A small image classifier, trained from scratch.
Model: 30.5M parameters, arch pvt, norm rmsnorm, activation swiglu, moe top_k, num experts 64, patch size [2, 2], depths [4, 4, 4], widths [80, 160, 320].
Training: soap at rate 0.003, held-out accuracy 93%.
Data: trained on retinal OCT scans (Kermany 2017), 24607 training examples, 120.2 epochs.
Rows from expert 1 of block 9, named by matrix and row number. Rows with one number belong to one neuron. Each number is 128 + 32 x the weight over its row's rms, rounded and kept within 0 to 255. All counts start at 0. After the name is the row's rms in percent of the matrix's.
# gate: expert gate (model.blocks.9.mlp.gate, 64x160x320), inputs 216-269
# up: expert up (model.blocks.9.mlp.up, 64x160x320), inputs 216-269
# down: expert down (model.blocks.9.mlp.down, 64x320x160, transposed), outputs 216-269
gate.63 086 [100 105 132 144 150  95 133  89 154  55 130 102 126 104 160 182  85 161 209 183 137 188 112 114 107 101 131 108 148 109 148  91 120 153 121 163 103 100 126 162 104 138 178 117 185  86 171 145  94 135  94  68 112  86]
up.63 086 [161 175 158 133  63 116  87 187  78 128 104 143  72 139 133 132 127 126 135 111 162 132 188 159  82 150 108 120  97 136  90  98 115  79 122 117 104 154 150  92 141 167 114 165  69 106  32 131 177 143 127 125 131 224]
down.63 089 [161  23 143 124 154 154 172 116 184 132 148 174 102 171 127 168 110  56 122 137 120  62 125 130 130  69 134 147 167 119 106 165  70 169 118 174 134 124 115 128 112 119  89 116 120  73  79 146  98  91 102  76 159 124]
gate.64 112 [ 73 120 128 129 181 117 109 116 108 184 119 133 112 137 153 125 108 124 124  99  93  48  15 166 138 124  95 134 119 128  59 155 105 152 120 121 176 128 139 117 112 121 127 110  85 190 158 161  22  60 153 154 124 139]
up.64 108 [169 121 129 113 150 181 145 130 174  91 143 112 120  55  93 152 159 168 149 148 147 168 164  73 112 121 139 131 171 135 143 121  96 157  94 128  89 119 130 140 136 133  86 173 191 121  93 124 168 129 120 142 162 122]
down.64 108 [ 95 187 121  82 131 123 168 150 157  73 152  92 111 164 175 174 115  94 133 167 125 107 159 119 126 116 129 101  97 150  86 163 132 126 131 123 148 118  75 116 146 103 190 185  78 104 124 134 107 108 134 130 162  74]
gate.65 139 [118 129 168  69  69 116 124 154 132 169  95  96 116 132 184  65 148 140 155 116 141 117 171 151 103 146 153  96  97 181 154 120 104  75 192 128 162  85  58 114  89 124  84 127 148 144 115 135 150 163 146 131 151 102]
up.65 139 [170 109  80 171 177 145 169 131 169  50 133 151 126 153  83 165  98 122 141 140 118 156 113  84 173 137  85 145 157  87 130 108 118 215  97 145 126 159 200 139 167 141 168 109 128 162 138 131 102  70  91 140 130 177]
down.65 137 [118 155 142 169  86 137  82 132 147 200 215  97 169 164 153 172  90 131 134 138 117  97 116 137 159 156 143 161 165 125 159 105 152 188 144 101 136 136  77 113 143 134 141 115 100 141  88 145 160 135  86  77 156 220]
gate.66 067 [136 152 140 162 129 110 140 161 122  94 139 152 157 117 143 156  81 122  89 106  65 100 136 135 217  71 125 131 156 131 144 183 203  44 114 107  90 104 132 146 164  61 169 110 110 135 138 119 119  75 142  98 134 102]
up.66 063 [115 119  88 163 122 139 142  93 122 124 146  83 141  71 109 103 199 111  97 132 117 123  93  67 145 125 117 125 119 151 161  98  94 139 118 161 197 103 137  77  73 175 139 152 178  92 118 146 137 152 132  65 147 137]
down.66 063 [107 133  61  85  98 114  95  71 113 179 140 158 110 122 102  90 169 137 143 115 130 178 140 107 178 106  86  57 156 106 139  63 130 157 143 161 143 131  64 124 139 133 117  92 102 175 124  31 163 135 179 181 150 108]
gate.67 084 [136  86 152 119 119 128  38 160 185 142  81  91 142 141 133 176 136 142 177 189 133 192 155 140 137 122 102 127 138 125  82 128  86 136  78 202 114 176 116 130 150 122 103 147 141 157 115 130 133 144  83 188 134  99]
up.67 077 [119 164 115 109 153 161 158  90 145 152 147 198 143 123  77 145  74 147 119  95  72  95 104 136  94 123 149 100 185  85 131 173 106 154 126 135 103  93  97 110 112 129 109 120 129 120 127 146  94 171  71  95  86 177]
down.67 082 [133 136 120 122 142  66  71 113 151 142 203  87 130  83 106 160 133 134 105 123  93 145  90 101 121 133 142 126 129 154 170 124  81 163 156 166 159 105 184 123 135 102  98 119 135 108 108 143 136 150 154  72 153 139]
gate.68 083 [161 104 126 121  98 124 128 147 196 121 126 167 104 131 163 181 119 174 168  83  81  99 117 174 109 178 118 134 126 208 153  70 141 155 137 124 143 117 139  98 123 113  73 109 142 111 132 141 142  86 152 116  93 132]
up.68 085 [163 126  88  99  80 114 108  95 158 140 169 237 129 183 142 124 137 128 134  79  79  94 105 128 119 116 145 131  85 136  98  71 111 132  71  67 119 152 141  93 145  83 111 129 124 105 119 137 178 147 167  64 150 205]
down.68 083 [155 220 171 123 131 187 107 126 133  85 129 160 121 124 150  93 146 159 174 103 146 111  93 153 102 127  83 140 149 113 123 146 128  71 109 141 108 142 166 101  77 146 135 162 120 167 173 104  82 148 127 137  45 137]
gate.69 074 [176 141 104 151  84 132 127  81 109 120  92 119 128 134 111 110 157 101 115  64 162 111 143 112 125 113 148 170  97 110 160 111 129  71 180  75 157 154 137  83 122  68 133  97 144 137 183 115 197 130 122 147 127 124]
up.69 073 [ 71 116 133 150 187 121 104 158 143 108 156 114 203 131 152 154 115 166 123 219 112  88 139 154 106 151 187  94  89 102  87 180 134  95 109 153 127 104 118 170  88 134 112 169  82  77 162 128 129 153 106 109  98 159]
down.69 076 [165 130  83 133 129 159 101  94 110 140  63 101 124 106 130  93 118  97 128 132 115 161 173  62 164 146 132 111 171 101 113 172 120  81 100 147 114 138 109 152 136 130 148 118 168 136 175  55 138 149  98 168  92 126]
gate.70 082 [128  87 149  75 139 154 184 117 159 100 158 122 152 138 109 130 113 124 117 131 188 119 161 151  79  84  97 158 167 146 154 119 119 135  96 100 133  89 106  94 136  95 104 166 144 210 132 142 143  57 112 102 175  89]
up.70 076 [124 147 135 140 142 116 149  94 158 203 159 175 101 111 152 143  79 134 146 131 112 151 121 147 128 210 171 104 115 154 131 152 116 170 162 108 121 119 157 166 105 117 138 152  58 110 124 151 135 136 133  91 100 110]
down.70 075 [152 161 127 166  74  92 159 134  71 126 152 152 151 130 155 174 158 196  90 141  97 136  79  82 150 149  96 156 136 121 143 155 151  89  89 118  73 169 157  99 145 130 128 135 143 184 158 111 101 121 127 108 129 155]
gate.71 107 [ 68  72 107 132 155 122 109 114 116 143 113 169 116 149 145 154 155 104 121 134 134 133  59 120 109 157  71 190  74 137 160 138 173 135 124 109 138 105 116 162 150 127 176 163  31  75 213 129 128  97 147 174 121 154]
up.71 107 [122  42 114 108 135 149 100 129 172 175 107 208 157 153 161 155 174 122 168 121 159 114  84 146 135 123 102 179  48 131 123 108 171 100 143 133  72 123 122 187 183 101 136 145 103 101 176 116 153  68 156 140 114 114]
down.71 107 [143 146 138 146 113 121 124  92 151 115 141 190 148 108  97 135 131 165  99 104 133 128 135 144 105 155  72 160 152  77 105 119 100 152 120 130 122 132 104  71 106 143 141 130 105 183 176 133 180 109 104 159 128 111]
gate.72 110 [146 127 111  88 126 180 166 122 134 116  87 149 111 170 102  68  82 135 112  93 143 131 137  88 173 119 142 145 105 143 159 134 166  99 122  95 140  99 114 194 123  87 148 107 166 128 171 141 152 146 109 133  94 147]
up.72 107 [191 120 137  96 106 144 132 121 158  84  82 166  59 107 123  91  89 154 121 103 142 116 142 127 163 136 173 123 108 137 153 112 170 104 151 109 156 101 114 170 143 111 127 115 135 111 131 127 136 136 121  96  93 145]
down.72 117 [130 125 121 132  71 140 177  79 154 123 109 120 157 116  81 137 172 109 117 101 148 115 125 142  92  93  63 161 134 114  94 144 168 107 152  98 122 179 137 127  76 110  71  96 164 137 132 157 148 128 187 119 149 101]
gate.73 069 [117  74 125 180 142 165 124 154 137 150 123 153 138 181 125 145 140 123 119 104 128 136 122 170  94  91 128 135 129 128 154 121 103 106 134 138  99 184 136 100 164  57 147 166 162 159 122 102 143  74 120 133 174 100]
up.73 057 [132  81 110 151  99 173 146 156 103 127 148 145  79 145 175 128 155 167 142 205  70 105 101 127 142 135 168 178  89 110 153 136  99 150  87 146 144 151 118 128 122 152 124 143 158 142 102  99 120 140  64  90 171 162]
down.73 061 [119 164 147 104 179 169 156 214 148 166 110 130 116 146 180 122  77 115 168 162 112 147 100 150 132 153 187 130 135 118 112 214 114 128 126 159 107 136 102  60 138 129 158 153 107 164 111 199 148 126 140 133 115 160]
gate.74 107 [ 99 155 120 131 137 171 145 134 159 112  87 182 111 178 122 128 161 117 110 147 137 138 124 124 156 136  96 183  54 144 111 147 113 144 147 145 142 145 155 176 199 118 164 144 104  97 139 136  81 149 127 111 100 126]
up.74 102 [161 114  53 128 115 128 110  81 130  96 195  84 139  85 130 114 136 165 153 120 148 162 124 160 108 148 215 114 144 105 103 138  74 125  67 116 147 119 128 141 116 134  84  97  91  93 113 148 169 121 155 147 124  93]
down.74 100 [150 105 128  79 127 105 199 119 158 125 103 164  91  85  66 147 176  82 134  93 149 104 153 121 143  74 101 114 115 154 103 145 156 117 116 104 132 161 107 128 113  67  97 161 138 146 102 122 122 120 201 160 181  68]
gate.75 074 [137 152 130 106 119 168  81 111 141 187 195  88 128 186 145 145 138 113 122 115 121  55 119 116 150 132 141  98 111 178 102 118 132 133  69  99 144 140 149  91  83 177  54 151 109 151 170 145  83  65 125 137 153 163]
up.75 070 [117 158 134 119 132  56 162 129 173 125 208 179 131  79 147 187 161 127  94 108 105  79 112  78 151 130 136 123  92  98 119 151 100 161 156 125  88  82 122 146 138 153 131 127 120 127 151 134 202  67 136  75  88 164]
down.75 078 [132 140 146 146 112 144 173  64 158 133 107 149 117 114 122  56 137 109 128 105 181 156 105 101 125 137  74 168 132 119 139 123  99  78 171 125 154  47 164 156 127 108 142 148 132 113 143 115  74 106 150  78 111 111]
gate.76 121 [135 140  86 182 135 151 136 130 132  97 129 193  92 127  78 163 119 105  95 119 184 155 141 116 171 177 176 161  65 142 129 151 150 148 124 116  90 167 137 197 195 132 136 153 169 138 132 175 124 154 130 140  89 129]
up.76 116 [123 141  37 165 122 161 153 127 122  89 119 171 118 110  78 138 115 160 126 136 137 184 169 115 169 165 141 138  96 161 113 122 108 160  86 151 118 123  96 176 153 133 142 161 149 136 102 193 117 155 136 129  83  96]
down.76 117 [126 120 113 118  85  94  90  67 101 128 117 146 115  98  66  83 122 132 105 121 170  88 129 103 125  65 214 112 103 158 103 166  83 145 151 117 164 121 102 181  89 128  68 181 135 169 112 125 149 127 150 192 108 144]
gate.77 107 [156 171 127 116  93  95 102 151 117 162  93 138 123 151 112  81 240  61 125 152 103 203 141 149 124 155  81 120 172 101 168 130 141 141 166 175 146 150  91 124 138 142  93 144 115  89  77  85 143  81 136 121  98 123]
up.77 106 [112 173 160 162  90  98  98 124 119 146 170  86 139 137 151 112 137 127 127 206  94 195 132 129 145 154  78 159 133 102 146 146 179 103 156 129 171 113  92 145 111 143 124 177 119 154 147  97 166 108 108 107  55  80]
down.77 099 [170 163 104 106 142 107 105 155 111 176  98 126 124  93  75 133 137 125 132  87 175 117 159 118 116  60 102  54  94 149 169 100 106 127 143 123 109 128 115 141 147  89 108 137 136 135 100 162 135 144 151 127 171 164]
gate.78 088 [ 83  82 175 162  76 135  89 101 124  93 110 117 185 159 147 137 169 152 183 177  88 146  54  80 138 152 129  81 154 110 100  81  72 113 135 141 166  99  85 122 109  93 122  69 126  80  47 173 125  99 102 149 113 112]
up.78 085 [193 134 148 117 136 106 162  82 144 125 134 157 109 114 127 163 123 110  58  90 186 157 188 177  75 168 113  98 133 109 182 129 145 124 171 159 105 111 157 124 125 136 133 194  92 144 187  67 104 146 130 143 206 126]
down.78 086 [160 125 128 124 106 131 150  90 172 180 139 236  75 134  93 190 152 144 113 147 106  81 112  87 127 128 171  88 149 172 178  87 115 191 182 102  70 103 161 158 146 117 138 181 180  77 154  86 111 166 140 165 104 161]
gate.79 098 [ 78 154 176 159  76 123 169 151 142 102  78  96 122 136  80 105 156 120 153 116 153 152 134 133 172 131 113  86  96 119 178  98  81 156 146 133 173 110 144  76  97  89 108 164 164 113  80  50 188 123 106 128 154 126]
up.79 101 [ 63 123 199 187 142  72 172 160 167  80 109  49 158 131 107 139 122 134  84 124 151 156 130 133 171 134  86 164  84 114 105 119 157 162 105 116 121 135 165 125  90 128 142 123 216 179 127  89 133 123 138 100 136 179]
down.79 106 [185 141 181  49 129 178 104 132 129 173  92 140 167 118  86  88 167  85 146  74  99 118 133 147 146 111 136 140 141 104 120 137 140  96 142  50 107 178 123 161 133 108 116 144 172  88  85 158  99  88 165 117  90 123]
gate.80 085 [110 105 180 107 128 101 138 116 112 145  98 171 111 155 147 132 148 110 103 129 141 175 110 125 147  99  82 103 192 149 131 175 127  66 124 121 150 142  97 132 115 175 125 122  75 149 112 159 183 151 127 161 134 156]
up.80 084 [125 190 162 162 148 120 145 179 144 132 131 147 152 116 115 117 150  89 165 145  85 104  84 115  69 110 140 155 150 169 169 100 127 164 146 197 129 117 184 132 119 121 158 135 172 114 172 120  77  66 131  83 122 190]
down.80 070 [119 131 145 123  73 118  81  35 100 106  85 138 158 107 135 116  94 120 108 108 134 129 158 152 110 145 122  29  94 119 106 109 160 122  83 126  99  48 202 143  85 126 101  98 138 200 113 117 100 109  97 133 199 199]
gate.81 083 [156 134 102  89 141 155 174 109 140 128 145 110 127 136 128 102 128 153 132  91 152 124 172 107 162 128 108  94 236 155 210 131 101 102  99 131 121 123 130  76 118 171 127  79 185 145 137 110 111 152 127 146 155 148]
up.81 080 [155 134 118 145 154  96  95 108 157  79 147 105  97 113 110 131 169 113  85 121 154 145 152 139 137  72 132 147  72  97  72 188 116 100  11 116  66 137 141  88 183 127 153 153 122 148  89 109 153 140 124  59 129 113]
down.81 088 [130  80  97 174 149 128 120 108  98  90  78 107 153 144 102 141 131 148 105 126 106 122 116 143 110  66 155 114 123 117 137 136 119 119 164 146 111 161 111 105 122  63 104  95 103  99 114 150 115  92 114 167 126 138]
gate.82 090 [ 64 111 112 130 183 154  19 145 113 124 128 100 179 145 158  91  94 170 121 136 113 136 142 197 100 128 112 150 108 119 141 159 110 107 147 203 159 109 109 144 139 134 164 137 124 107 195 166 142 113 127 137  95 145]
up.82 087 [ 95 162 128 136  82 110  81 135 128 127 194 129 137 128 167 115 104 186 147 120 171 154 110 108 107 163 140 154  80 118 106 133  97  89 158 159 158 154 151 161  95 175 166 189  62 101 132 133  99 125 102  87 127 177]
down.82 094 [102  54 164 102 123  72 163 141 117 133 158 117 133  65 112 189 146 150 196 147 158  96  75 150 129  87 136  94 138 121  81 169 171 121  77 104 121 138  89 148 142 162  65 140  98 167 107 109 142 160 167 139 169 130]
gate.83 097 [136 165 123 106 107 115 168 174 141 138 138  97 162 106 104 115 186 207 137  95 128 131 102  59 174 156  82 149 152 117 137 109 133 111 139 164 136 120 159 123 163 159 128 110 109 165 156 113 101 122 129 211 120 109]
up.83 092 [140 112 133 180 164 115 182  94 173  78 149 150  96 134 147  99 140 141  51 143  78 149 118 116 107  52 169 110 131 129 136 134 142 108 146  75 189 169 126 136  81  91 131 130 136 126 108 127 193 134 139 110 195  80]
down.83 089 [117 165 157 173  98 141 171  62  89  82 134 114 151 102  99  87 138 165 104 151 117 152 126  84 112 165 140 171 176  79 141 120  64  93  93 184 132 149 143 133 135 117 169 108 153 129 128 147  34 122 122 176 111 165]
gate.84 063 [120  73 155 137  86 146 105 137 148 183 161 175 118 153 102  66 163 127 137  90 135 134 142 116 101 118 142 116 139 226 146  72  86 122 178 112 205  46 116 119 116  97 108 161 160 114  95 108 145 128 157 152 173 177]
up.84 066 [141 200 133  42 156 103 165 165 137 104  94 188 148 164 112 140 123 125 121  88  90 136 140 142 129 106 103 163  63 152 100  97 154  73 145  97 152 151 212 132 149 143 129 105 160 106 176 138 133  90 189 170 148 131]
down.84 066 [ 87 158  58 114 144 149  95 140 107 110 122 136 194 138 162 128 110 139  46 137 112 160  94 139  92 155 110 153 120 110 112 169 127 118 132 185 188 178 142 146 124 119 167 159 119 153 141 122 116 140 121 160 123 148]
gate.85 093 [192  76  82 134 152 161 149 118  96 120 102 150  87 110 122 122 146 169 116  74 144 150 141 168 108 104 131  80 151 134 126 149 161  91 167 100 138 108 160  96  89 109  70 137 118 124 115 115  91 125 193 161 138 117]
up.85 082 [118 152 182 132 157 106 128 131 153 152 166 100 181 149 116 161 102  64 113 168 117 152  86 133 123 128 107 153 122 152 161 133 105 155 113 112 122 132  79 126 165 124 171 121 188 152 172 123 150 161  70 102 100 110]
down.85 094 [139 104 110 182 122 134 123 132 115 178  75 150 125 151  96  89 155  85  84 102  62 152 114  93 104 126 136 151 156 143 201  99 101 117 148 107 100  91 163 133 169  92 169 128  97  93 122 107 134  84 129  72 150 111]
gate.86 141 [116 139 199 136 119 150  98  66 122 152 129 121  93 128 113  81 155 173 134  90 139 162 153 131 103 127 182 118  99 163  90 123 135 152 138  78 132 124 117 129  26 133 114 107 140 149  75 180 161 136 128 123 143 104]
up.86 145 [145 133  77 113 179 132 168 141 140 135 116 169 135 131 125 174 111 111 100 173 147 104  90 161 115  96  86 115 182  94 178 149 125  96 108 190 107 146 170 140 208 119 154 120 113 106 160  78  89 116 116 130 100 138]
down.86 135 [141  89  99 171 161 165 127 135 160 101 139  96 129 184 149 178  75 113 114 180 144 131 145 126 137 164 109 127  97 169 111 133 196 198 120 140  66 152  92 163 120 130 172 142 139 138 123  84 141 122 127 141  75 151]
gate.87 064 [136 120 115 153 120 134 131 157 200 161 183 153 119 167 154 160 106 127 152  92  34 110  78 155  82 136 104 142 108 112 144 167 158 129 136 152 146 150 164 108 157 135 119 141 130 124 141 205 100 129 130 119 174 106]
up.87 059 [ 82 181 103 163 122 162  63  52 150 134 123 160 160  93 127 163 147  96  57 107  95 164 137 103 118 117 123 122 110  69 153 101  86  83 113  88 111 123 189 138 207 169 141 130 133 123  96 120 187 109 119  81 165 140]
down.87 063 [ 97 101 160 130 147 107 144 137 117 102 120  98 156 121 176 136 125  93 133 124 173  77 184 114 125 141 168 138 113 103 160 146 127 105 102 142 138 118  49 107 113 122 111 137 138 197 117 126 118 100  82 143 177 124]
gate.88 080 [133  47 128 160 203 117 140 192 163 185 167 159 115 161 143 121 200 142 105 182 110 125  91 140  71 177  94 164 131 154  59 128 130 118 124 167  87 103 202 138 143 101 132 143 155 128  69 198  81  70 132 128 121 186]
up.88 083 [108 153 192 160 137  72 105 127 116  98 169 124 124 118 129 109 120 126  88 158 138 177 162 154 158  78 149 143 139 137 196 111 129 145 159 124 195 167  40 123 108  85 142 134 124 134  99 100 125 111  72 123 129  91]
down.88 086 [173 109 125 181 112  75 103 118 141 106 177 148 106 150 134 137 128 156 125 140 138 142 111 134 206 131 130 138 143 140 155  77 171 129 109 125 102  73 214 131 135  92 118 116 131 149 122 159 129 113 129 141 105 159]
gate.89 099 [ 94  74 128 137 188 105 118 134  88 133 104 110 139 142 107 154 123 156 113 149 108 158 142 186  86  97 110 193 126 115 131 151 182 143  96  87  85 159 175 158 183  91 129  93 104 145 149 158 132  42  93  83 181  78]
up.89 098 [139  80 112 149  66  71 127 115 147 149 148 121 133 121 167 116  85 112 128  95 146 140 151 118 100 123 180 113 117 117 119 110  90 124 111  74 173 145 221 124 194 115  96  85  99 179 151 135 147  63 112  99 196 183]
down.89 092 [130 123 122 113 134  61 131 168  80 145 133  95  89 170 151 137  94 108 104 117  78 125 107 128 164 130 145 149  84 194 136 156 180 172 111 145 160 129 166 161 151  85 115 182 139 135 134  86 166 129 155 154  45  78]
gate.90 091 [130  94 126 212 153 123 125 133 175 190 144  48 123 220 166 192 135 177 129 170 104 143 102 177 172  98 166 152 124 138  83 186 157 131 103  87 129 132 142 137 149  90 158  89 169 102 159 101  94 146 114 150 139 183]
up.90 087 [123 152  96 140  84 134 159 129 101 110 107 109 168  88  97 158 153 176 147 155 103 147 108 150  76  94 106 169 127 116  91 102 126  99 126 124 117 150 126 144 124  68 141  47 129 130 127 116 170 116 125  75 109 133]
down.90 084 [112 136 112  99 103 106  90 139  70 135 144  85 118 147 137  93 124 120 157 141 124  83 131 140 109  81 150 131  92 178 199 101 156 168 142 121 100 113 127 139 138  72  78 178  94  90 124 113 152 140 170 131 147 145]
gate.91 160 [137  91 101  87 115 165  83 107 117 132  93 192 147 140 139 132 105 163 179 165  82 140 116 138 168 133 108 140 132 138 154 111 146 111 170 109 175  56 139 151 157 117 147 139 156 147 157 146 168 140 121 127 175 197]
up.91 167 [147 113  99  99 102 142  76 108 125 156 119 171 154 136 142 166  99 157 167 159  86 146  96 111 159 140  76 140 127 118 151 113 142 122 157 109 168  82 163 142 153 116 148 136 157 136 149 151 178 130 125 116 169 190]
down.91 162 [100 111  77 182  62 149 119 127 147 115 114 165 119 159  67 155 137 140 120 108 102 151 150  78 152 125 112 140 125 156 157  75 127 130 120 165 140 146 167 111 164 128 174 144 131 150 134 183 122 112  96 121 137 129]
gate.92 102 [162 119  76 135 126 150 133 146 178 116 129 141 130 165 156 131 135 146 117  92 107 112 104 165 201 106  62 152 158 131 166 158 203  67 123 145 205 132 136 160 129  71 161 118 192  40 145 102 137 108 107 144  96 143]
up.92 103 [147  94 111 131 149  93 166 166 167 105 123 163  93 122 157  68 117 136  92 122 152 129  87 143 173 120  52 172 142 150 108 124 154 136 125 161 173  89 117 173 146 104 185 123 119  34 137 113 134 102 176 111  74 148]
down.92 113 [157  87 128 134  66 154 145 153 182 145 136 111  94 163  60 134 177 145 116 125  97 143 150  94 195 105 149 124 111 178 102 144 128  69 128 109  94 103 141 140  88 128  97 137 151 183 161  51 123  99 143 140  96 127]
gate.93 086 [133 116 121 117 121 119 158 130 155 115  39 136 110 120 100 128 124 114 208  64 147 106 163 153  92 112 204 158 122 141 200 136  83 153 133 134  59 121 129 132 182  84 109 162 140 226 179 150 143 111 108 127 111 118]
up.93 084 [174 133 120 113 143 138 159  95  84 134  54 222 115 118 110 115 129 136 146 142 111 122 125 188 156 112 146 121 142 140 166 130 150 137 199 135 106  96 137 121 211 127 136 106 174 171 115  47 187  86 137 111  82 155]
down.93 078 [ 83 163 126 151 127  49 162 185 219 153 163 187 156 107 143 122 174 189 188 102 130 113 134 144 119 108 159 115 127  94  39  99  99 201 180 105 137 110 101 109 116 174 198 141 112 134  97  98 139 185 148 153 103 121]
gate.94 187 [167 129 167  99  97  81 162  90  79 134 126 169 119  83 132 152  93 122 160 136 168 104  84 143  81 193 108  91 148 159 127 111  80 102 127 127 133 108 140 106 104 152 107 196 135 132 106  78 135 155  89 113 121  96]
up.94 193 [181 142 145  83  93  78 145  85  77 148 114 160  98  90 115 151 102 114 161 154 181 106 103 123  92 206 104  71 154 164 143 108  84 122 138 111 148 108 141 116  92 151  97 216 143 133  98  71 132 165  82 100 121  91]
down.94 170 [186 124 139  62 201 198 149 152 118 130 144 159  73 116 126  74 122  94 174 105 110 111 180 114 139 143  87 128  90 199 133 131  86 123 160  99 138 156 148 118 103  73  66 156 154 105 104 128 165 124 122 157  78 100]
gate.95 104 [104 167 134 148  94 116  92 147 175 145 121  87 104 147 164 183 149  98 137 166 158 174 153  84  97 108  99 146  89 153 123 128 130 173  86 142 135 119 173 174 114 112 148 158 103 108 111 129 126 107  50 109  99 170]
up.95 107 [174  95 148 111 146 151 135 102 100 130 173 148 184 118  98 107 142 144  84 117  68  91 158 139 146 165 174 129 187 128 140 120 143 114 160 143 180 176 120 115 130 185 103 119 165 135 150 140 154 136 189 207 192 119]
down.95 119 [116 100 198 138  83 109 148 171 176  90 167 125 115 140 148 169 139 157 134 159 115 115  95 120 143 175  68 161 151 153 110 126 190 130 108 133 106 143  74 133  99 151 141 161 118 101 128 174 101 123 197 121  89 148]
gate.96 103 [107 100 110  94 224  65 172 137 121 113 117 145 100 109 141 205 111 137  85 135 110 114 189 185  81  64 157 139  67 164 125 140 114 117 108 128 128  86  88 119 117 150 136 176 102 196 152 154  85 114 142 129 180  58]
up.96 097 [140 150 168 171  47 175  69  97  98 108 140 140 170 137 103  84 154 133 152 150 145 118 133  56 157 169  89 123 174 133 113 189 134 118 123 120 145 186 215 109 131 122 126  74 205  77 128 114 165 127 114 125 109 176]
down.96 100 [108 161 156 141 137 102 114 173 107  90 142 101 159 189 182 135 148  98  59 178 133 195 136 108 146 112 195 156 121  94 162 159 111  55 159 134 115 147 166 144 131  71 160 201 141 196 112 117 139  93  96 109 176  92]
gate.97 153 [135 155 110 155  92 121 184 134 160 196 159 142 165 158 111  94 123 131  90  72 109 141 127  73 177 104 135  51 141 137 159  76 144 150 132 137 162 119 122 120 146 179 137 169 149 108  90 105 192 172 145 140 131 131]
up.97 155 [143 180  98 128 101 108 159  99 126 193 160 139 165 157 124 119 109 147 125 111  98 176 132  83 159 123 138  86 100 105 147  89 144 127 118 150 164  96 140 144 160 181 151 147 129 118  79 114 177 183 124 120 113 161]
down.97 157 [148 142 117 136 149 159 120 103 140 122 150 134 113 154 122 126 115 108 157 199 126 170 120 196 177 120 116 131 117 159 165 156 113 154 137  93 107 133 114 147 163  90 145 135 156  87 175 111  79  90 112  91  89 115]
gate.98 134 [174 178 143 163  86 119 179  92  90 132 119 159 123 147  89 139 123  99 164 112 118 103 102 139 159 127 121 120 189 137 120 121  72 131  92 152 126 131 147 103  99 129  78 114 149  88 117  77 148 127 165 168 123 126]
up.98 134 [131 148 165 135 131 141 171 101  95 128 140 136  99 160 107 145  84  73 140 105 135  87 153 122 117 108 141 128 146 111 118 151 108 108  95 146  81 125 124 101 117 133 111 133 152 136 125  97 141 127 165 134 136 153]
down.98 151 [141 135 105 145  88  88  82  83 130 137 148 126 211 114  87 166 165  99  82 117 101 177  98 124  91  83 183 148 143  94  84 131  75 169 141 145 126 109 199 111  96 136 109 140 123  78 131 154  97 100 109 165 122 120]
gate.99 083 [ 97  89 127  69 117 117 143 104 151 125  94 125  90  78  93 113  54 111 131 141 162 181 182 108 100 146 152 106 165  77 184 129  87 158 147 152 151 172 108 196  89 181 135 180 108 197 146 115 135 142 100 143 158 138]
up.99 083 [136 132 141  84 108 134 116  77 159 158  77  84 149  22 117 117 140  80 143  90 152 166 177  73 104 129 137 103 144  84 136 112  96 192 143 135 147 162  96 165 122 170  88 170 156 227 142 112 143 143 136 170 158 181]
down.99 082 [116 133 154 115 106 194 181 127 128 109 101 124 122 137 143 102 146 162 133  80 147  96 123  67 168 154 108 119 164 162 165  58  42  73 118  71 196 137  93 146 100 147  96 137 182 113  95 157 144 157 102 150 149 108]
gate.100 085 [116 146 130 120 138 201 162 175 125 122 138 137 100 136 103  65 195 113 131 141 117 134  65 106 155  91 144 146 133 135 134 163 115  74 137  99  72  91 177  77 167  99 103  84 141 124 142 106 124 130 156 155 136 112]
up.100 086 [115 163 141 121 144  96 124 158  60 111  55 110 143 148 157 145 102 137 121 114 176 142 174 189 155 106 103 118 139  73 123 134 171  93  92 143 116 217 193 133 141  91 134 138 132 155 122 142 150 132 144 123  92 139]
down.100 078 [196 112 108 148  91 159 137 125 113  97 122  90 134 112 103 120 108 112 124 142 165 151 172  80 108 143 153 161 102 113 157 102  81 127 137 133 196 107 102 169 136 115 100  93  82 143 148 117 142 159 132  81  77 109]
gate.101 113 [166 154 119 111  33 145 120  79 100 137 142 144 138 108 154 118  97 136 168 140 158 112 107 138 139 192 161 127 151 133 120 108 151  86 132  88 166 131 181 171 131 117 176 165 104 197 141 114 152 121 134 124  87 101]
up.101 115 [ 99  91 186 115 159  82 169 144 163  97 120 191 140 139  95 134 111 112 117 123 123 186 174 153  59  94  99 118 114  96 127 160  28 162 195 100  90 163  94 110  67 149  63 140 131  94  65 139  88 113 133 146 181 104]
down.101 107 [162 132 149 116 142 145  16 153 112  99 104 128 100 129 115  71 155 186 116  79  79 123 140 160 192 132 119 110 151 154 168 116 121 120 175 148 170 144  74 104 102  68 151 118 168  94 149 117 118 131 109 155  63 163]
gate.102 083 [153 162 152 115 185 148 185 161  64  77 146 100 125 200 113 127  95 142  74 165 138 109  92 114 123  82  90  97 115 155  95 220 133 119  82 178 122 120 126 150 131 114 111 161 195 161 125 135  57  97 119 185  91  83]
up.102 083 [143 135 184 141 142 149  92 112 163 177  93  88 152 102 117 113 132  83  52 106 113 160 120 142  77 110 152  64  75 102 135 109  96  90 130 121 118 166 161 148 159 135 105 142 169  86  92 130 123  99 165 161 139 132]
down.102 087 [163 135 141 126  92 139 127 116 146 159 177 191  32  54  61 144 150 132  55  94 123  86 125 184 143 114 137 133 117 164 118 144 110 182 119 108 117 132 145  66  95 116 141  74 128 188 128  81 113 140 124 130 124 123]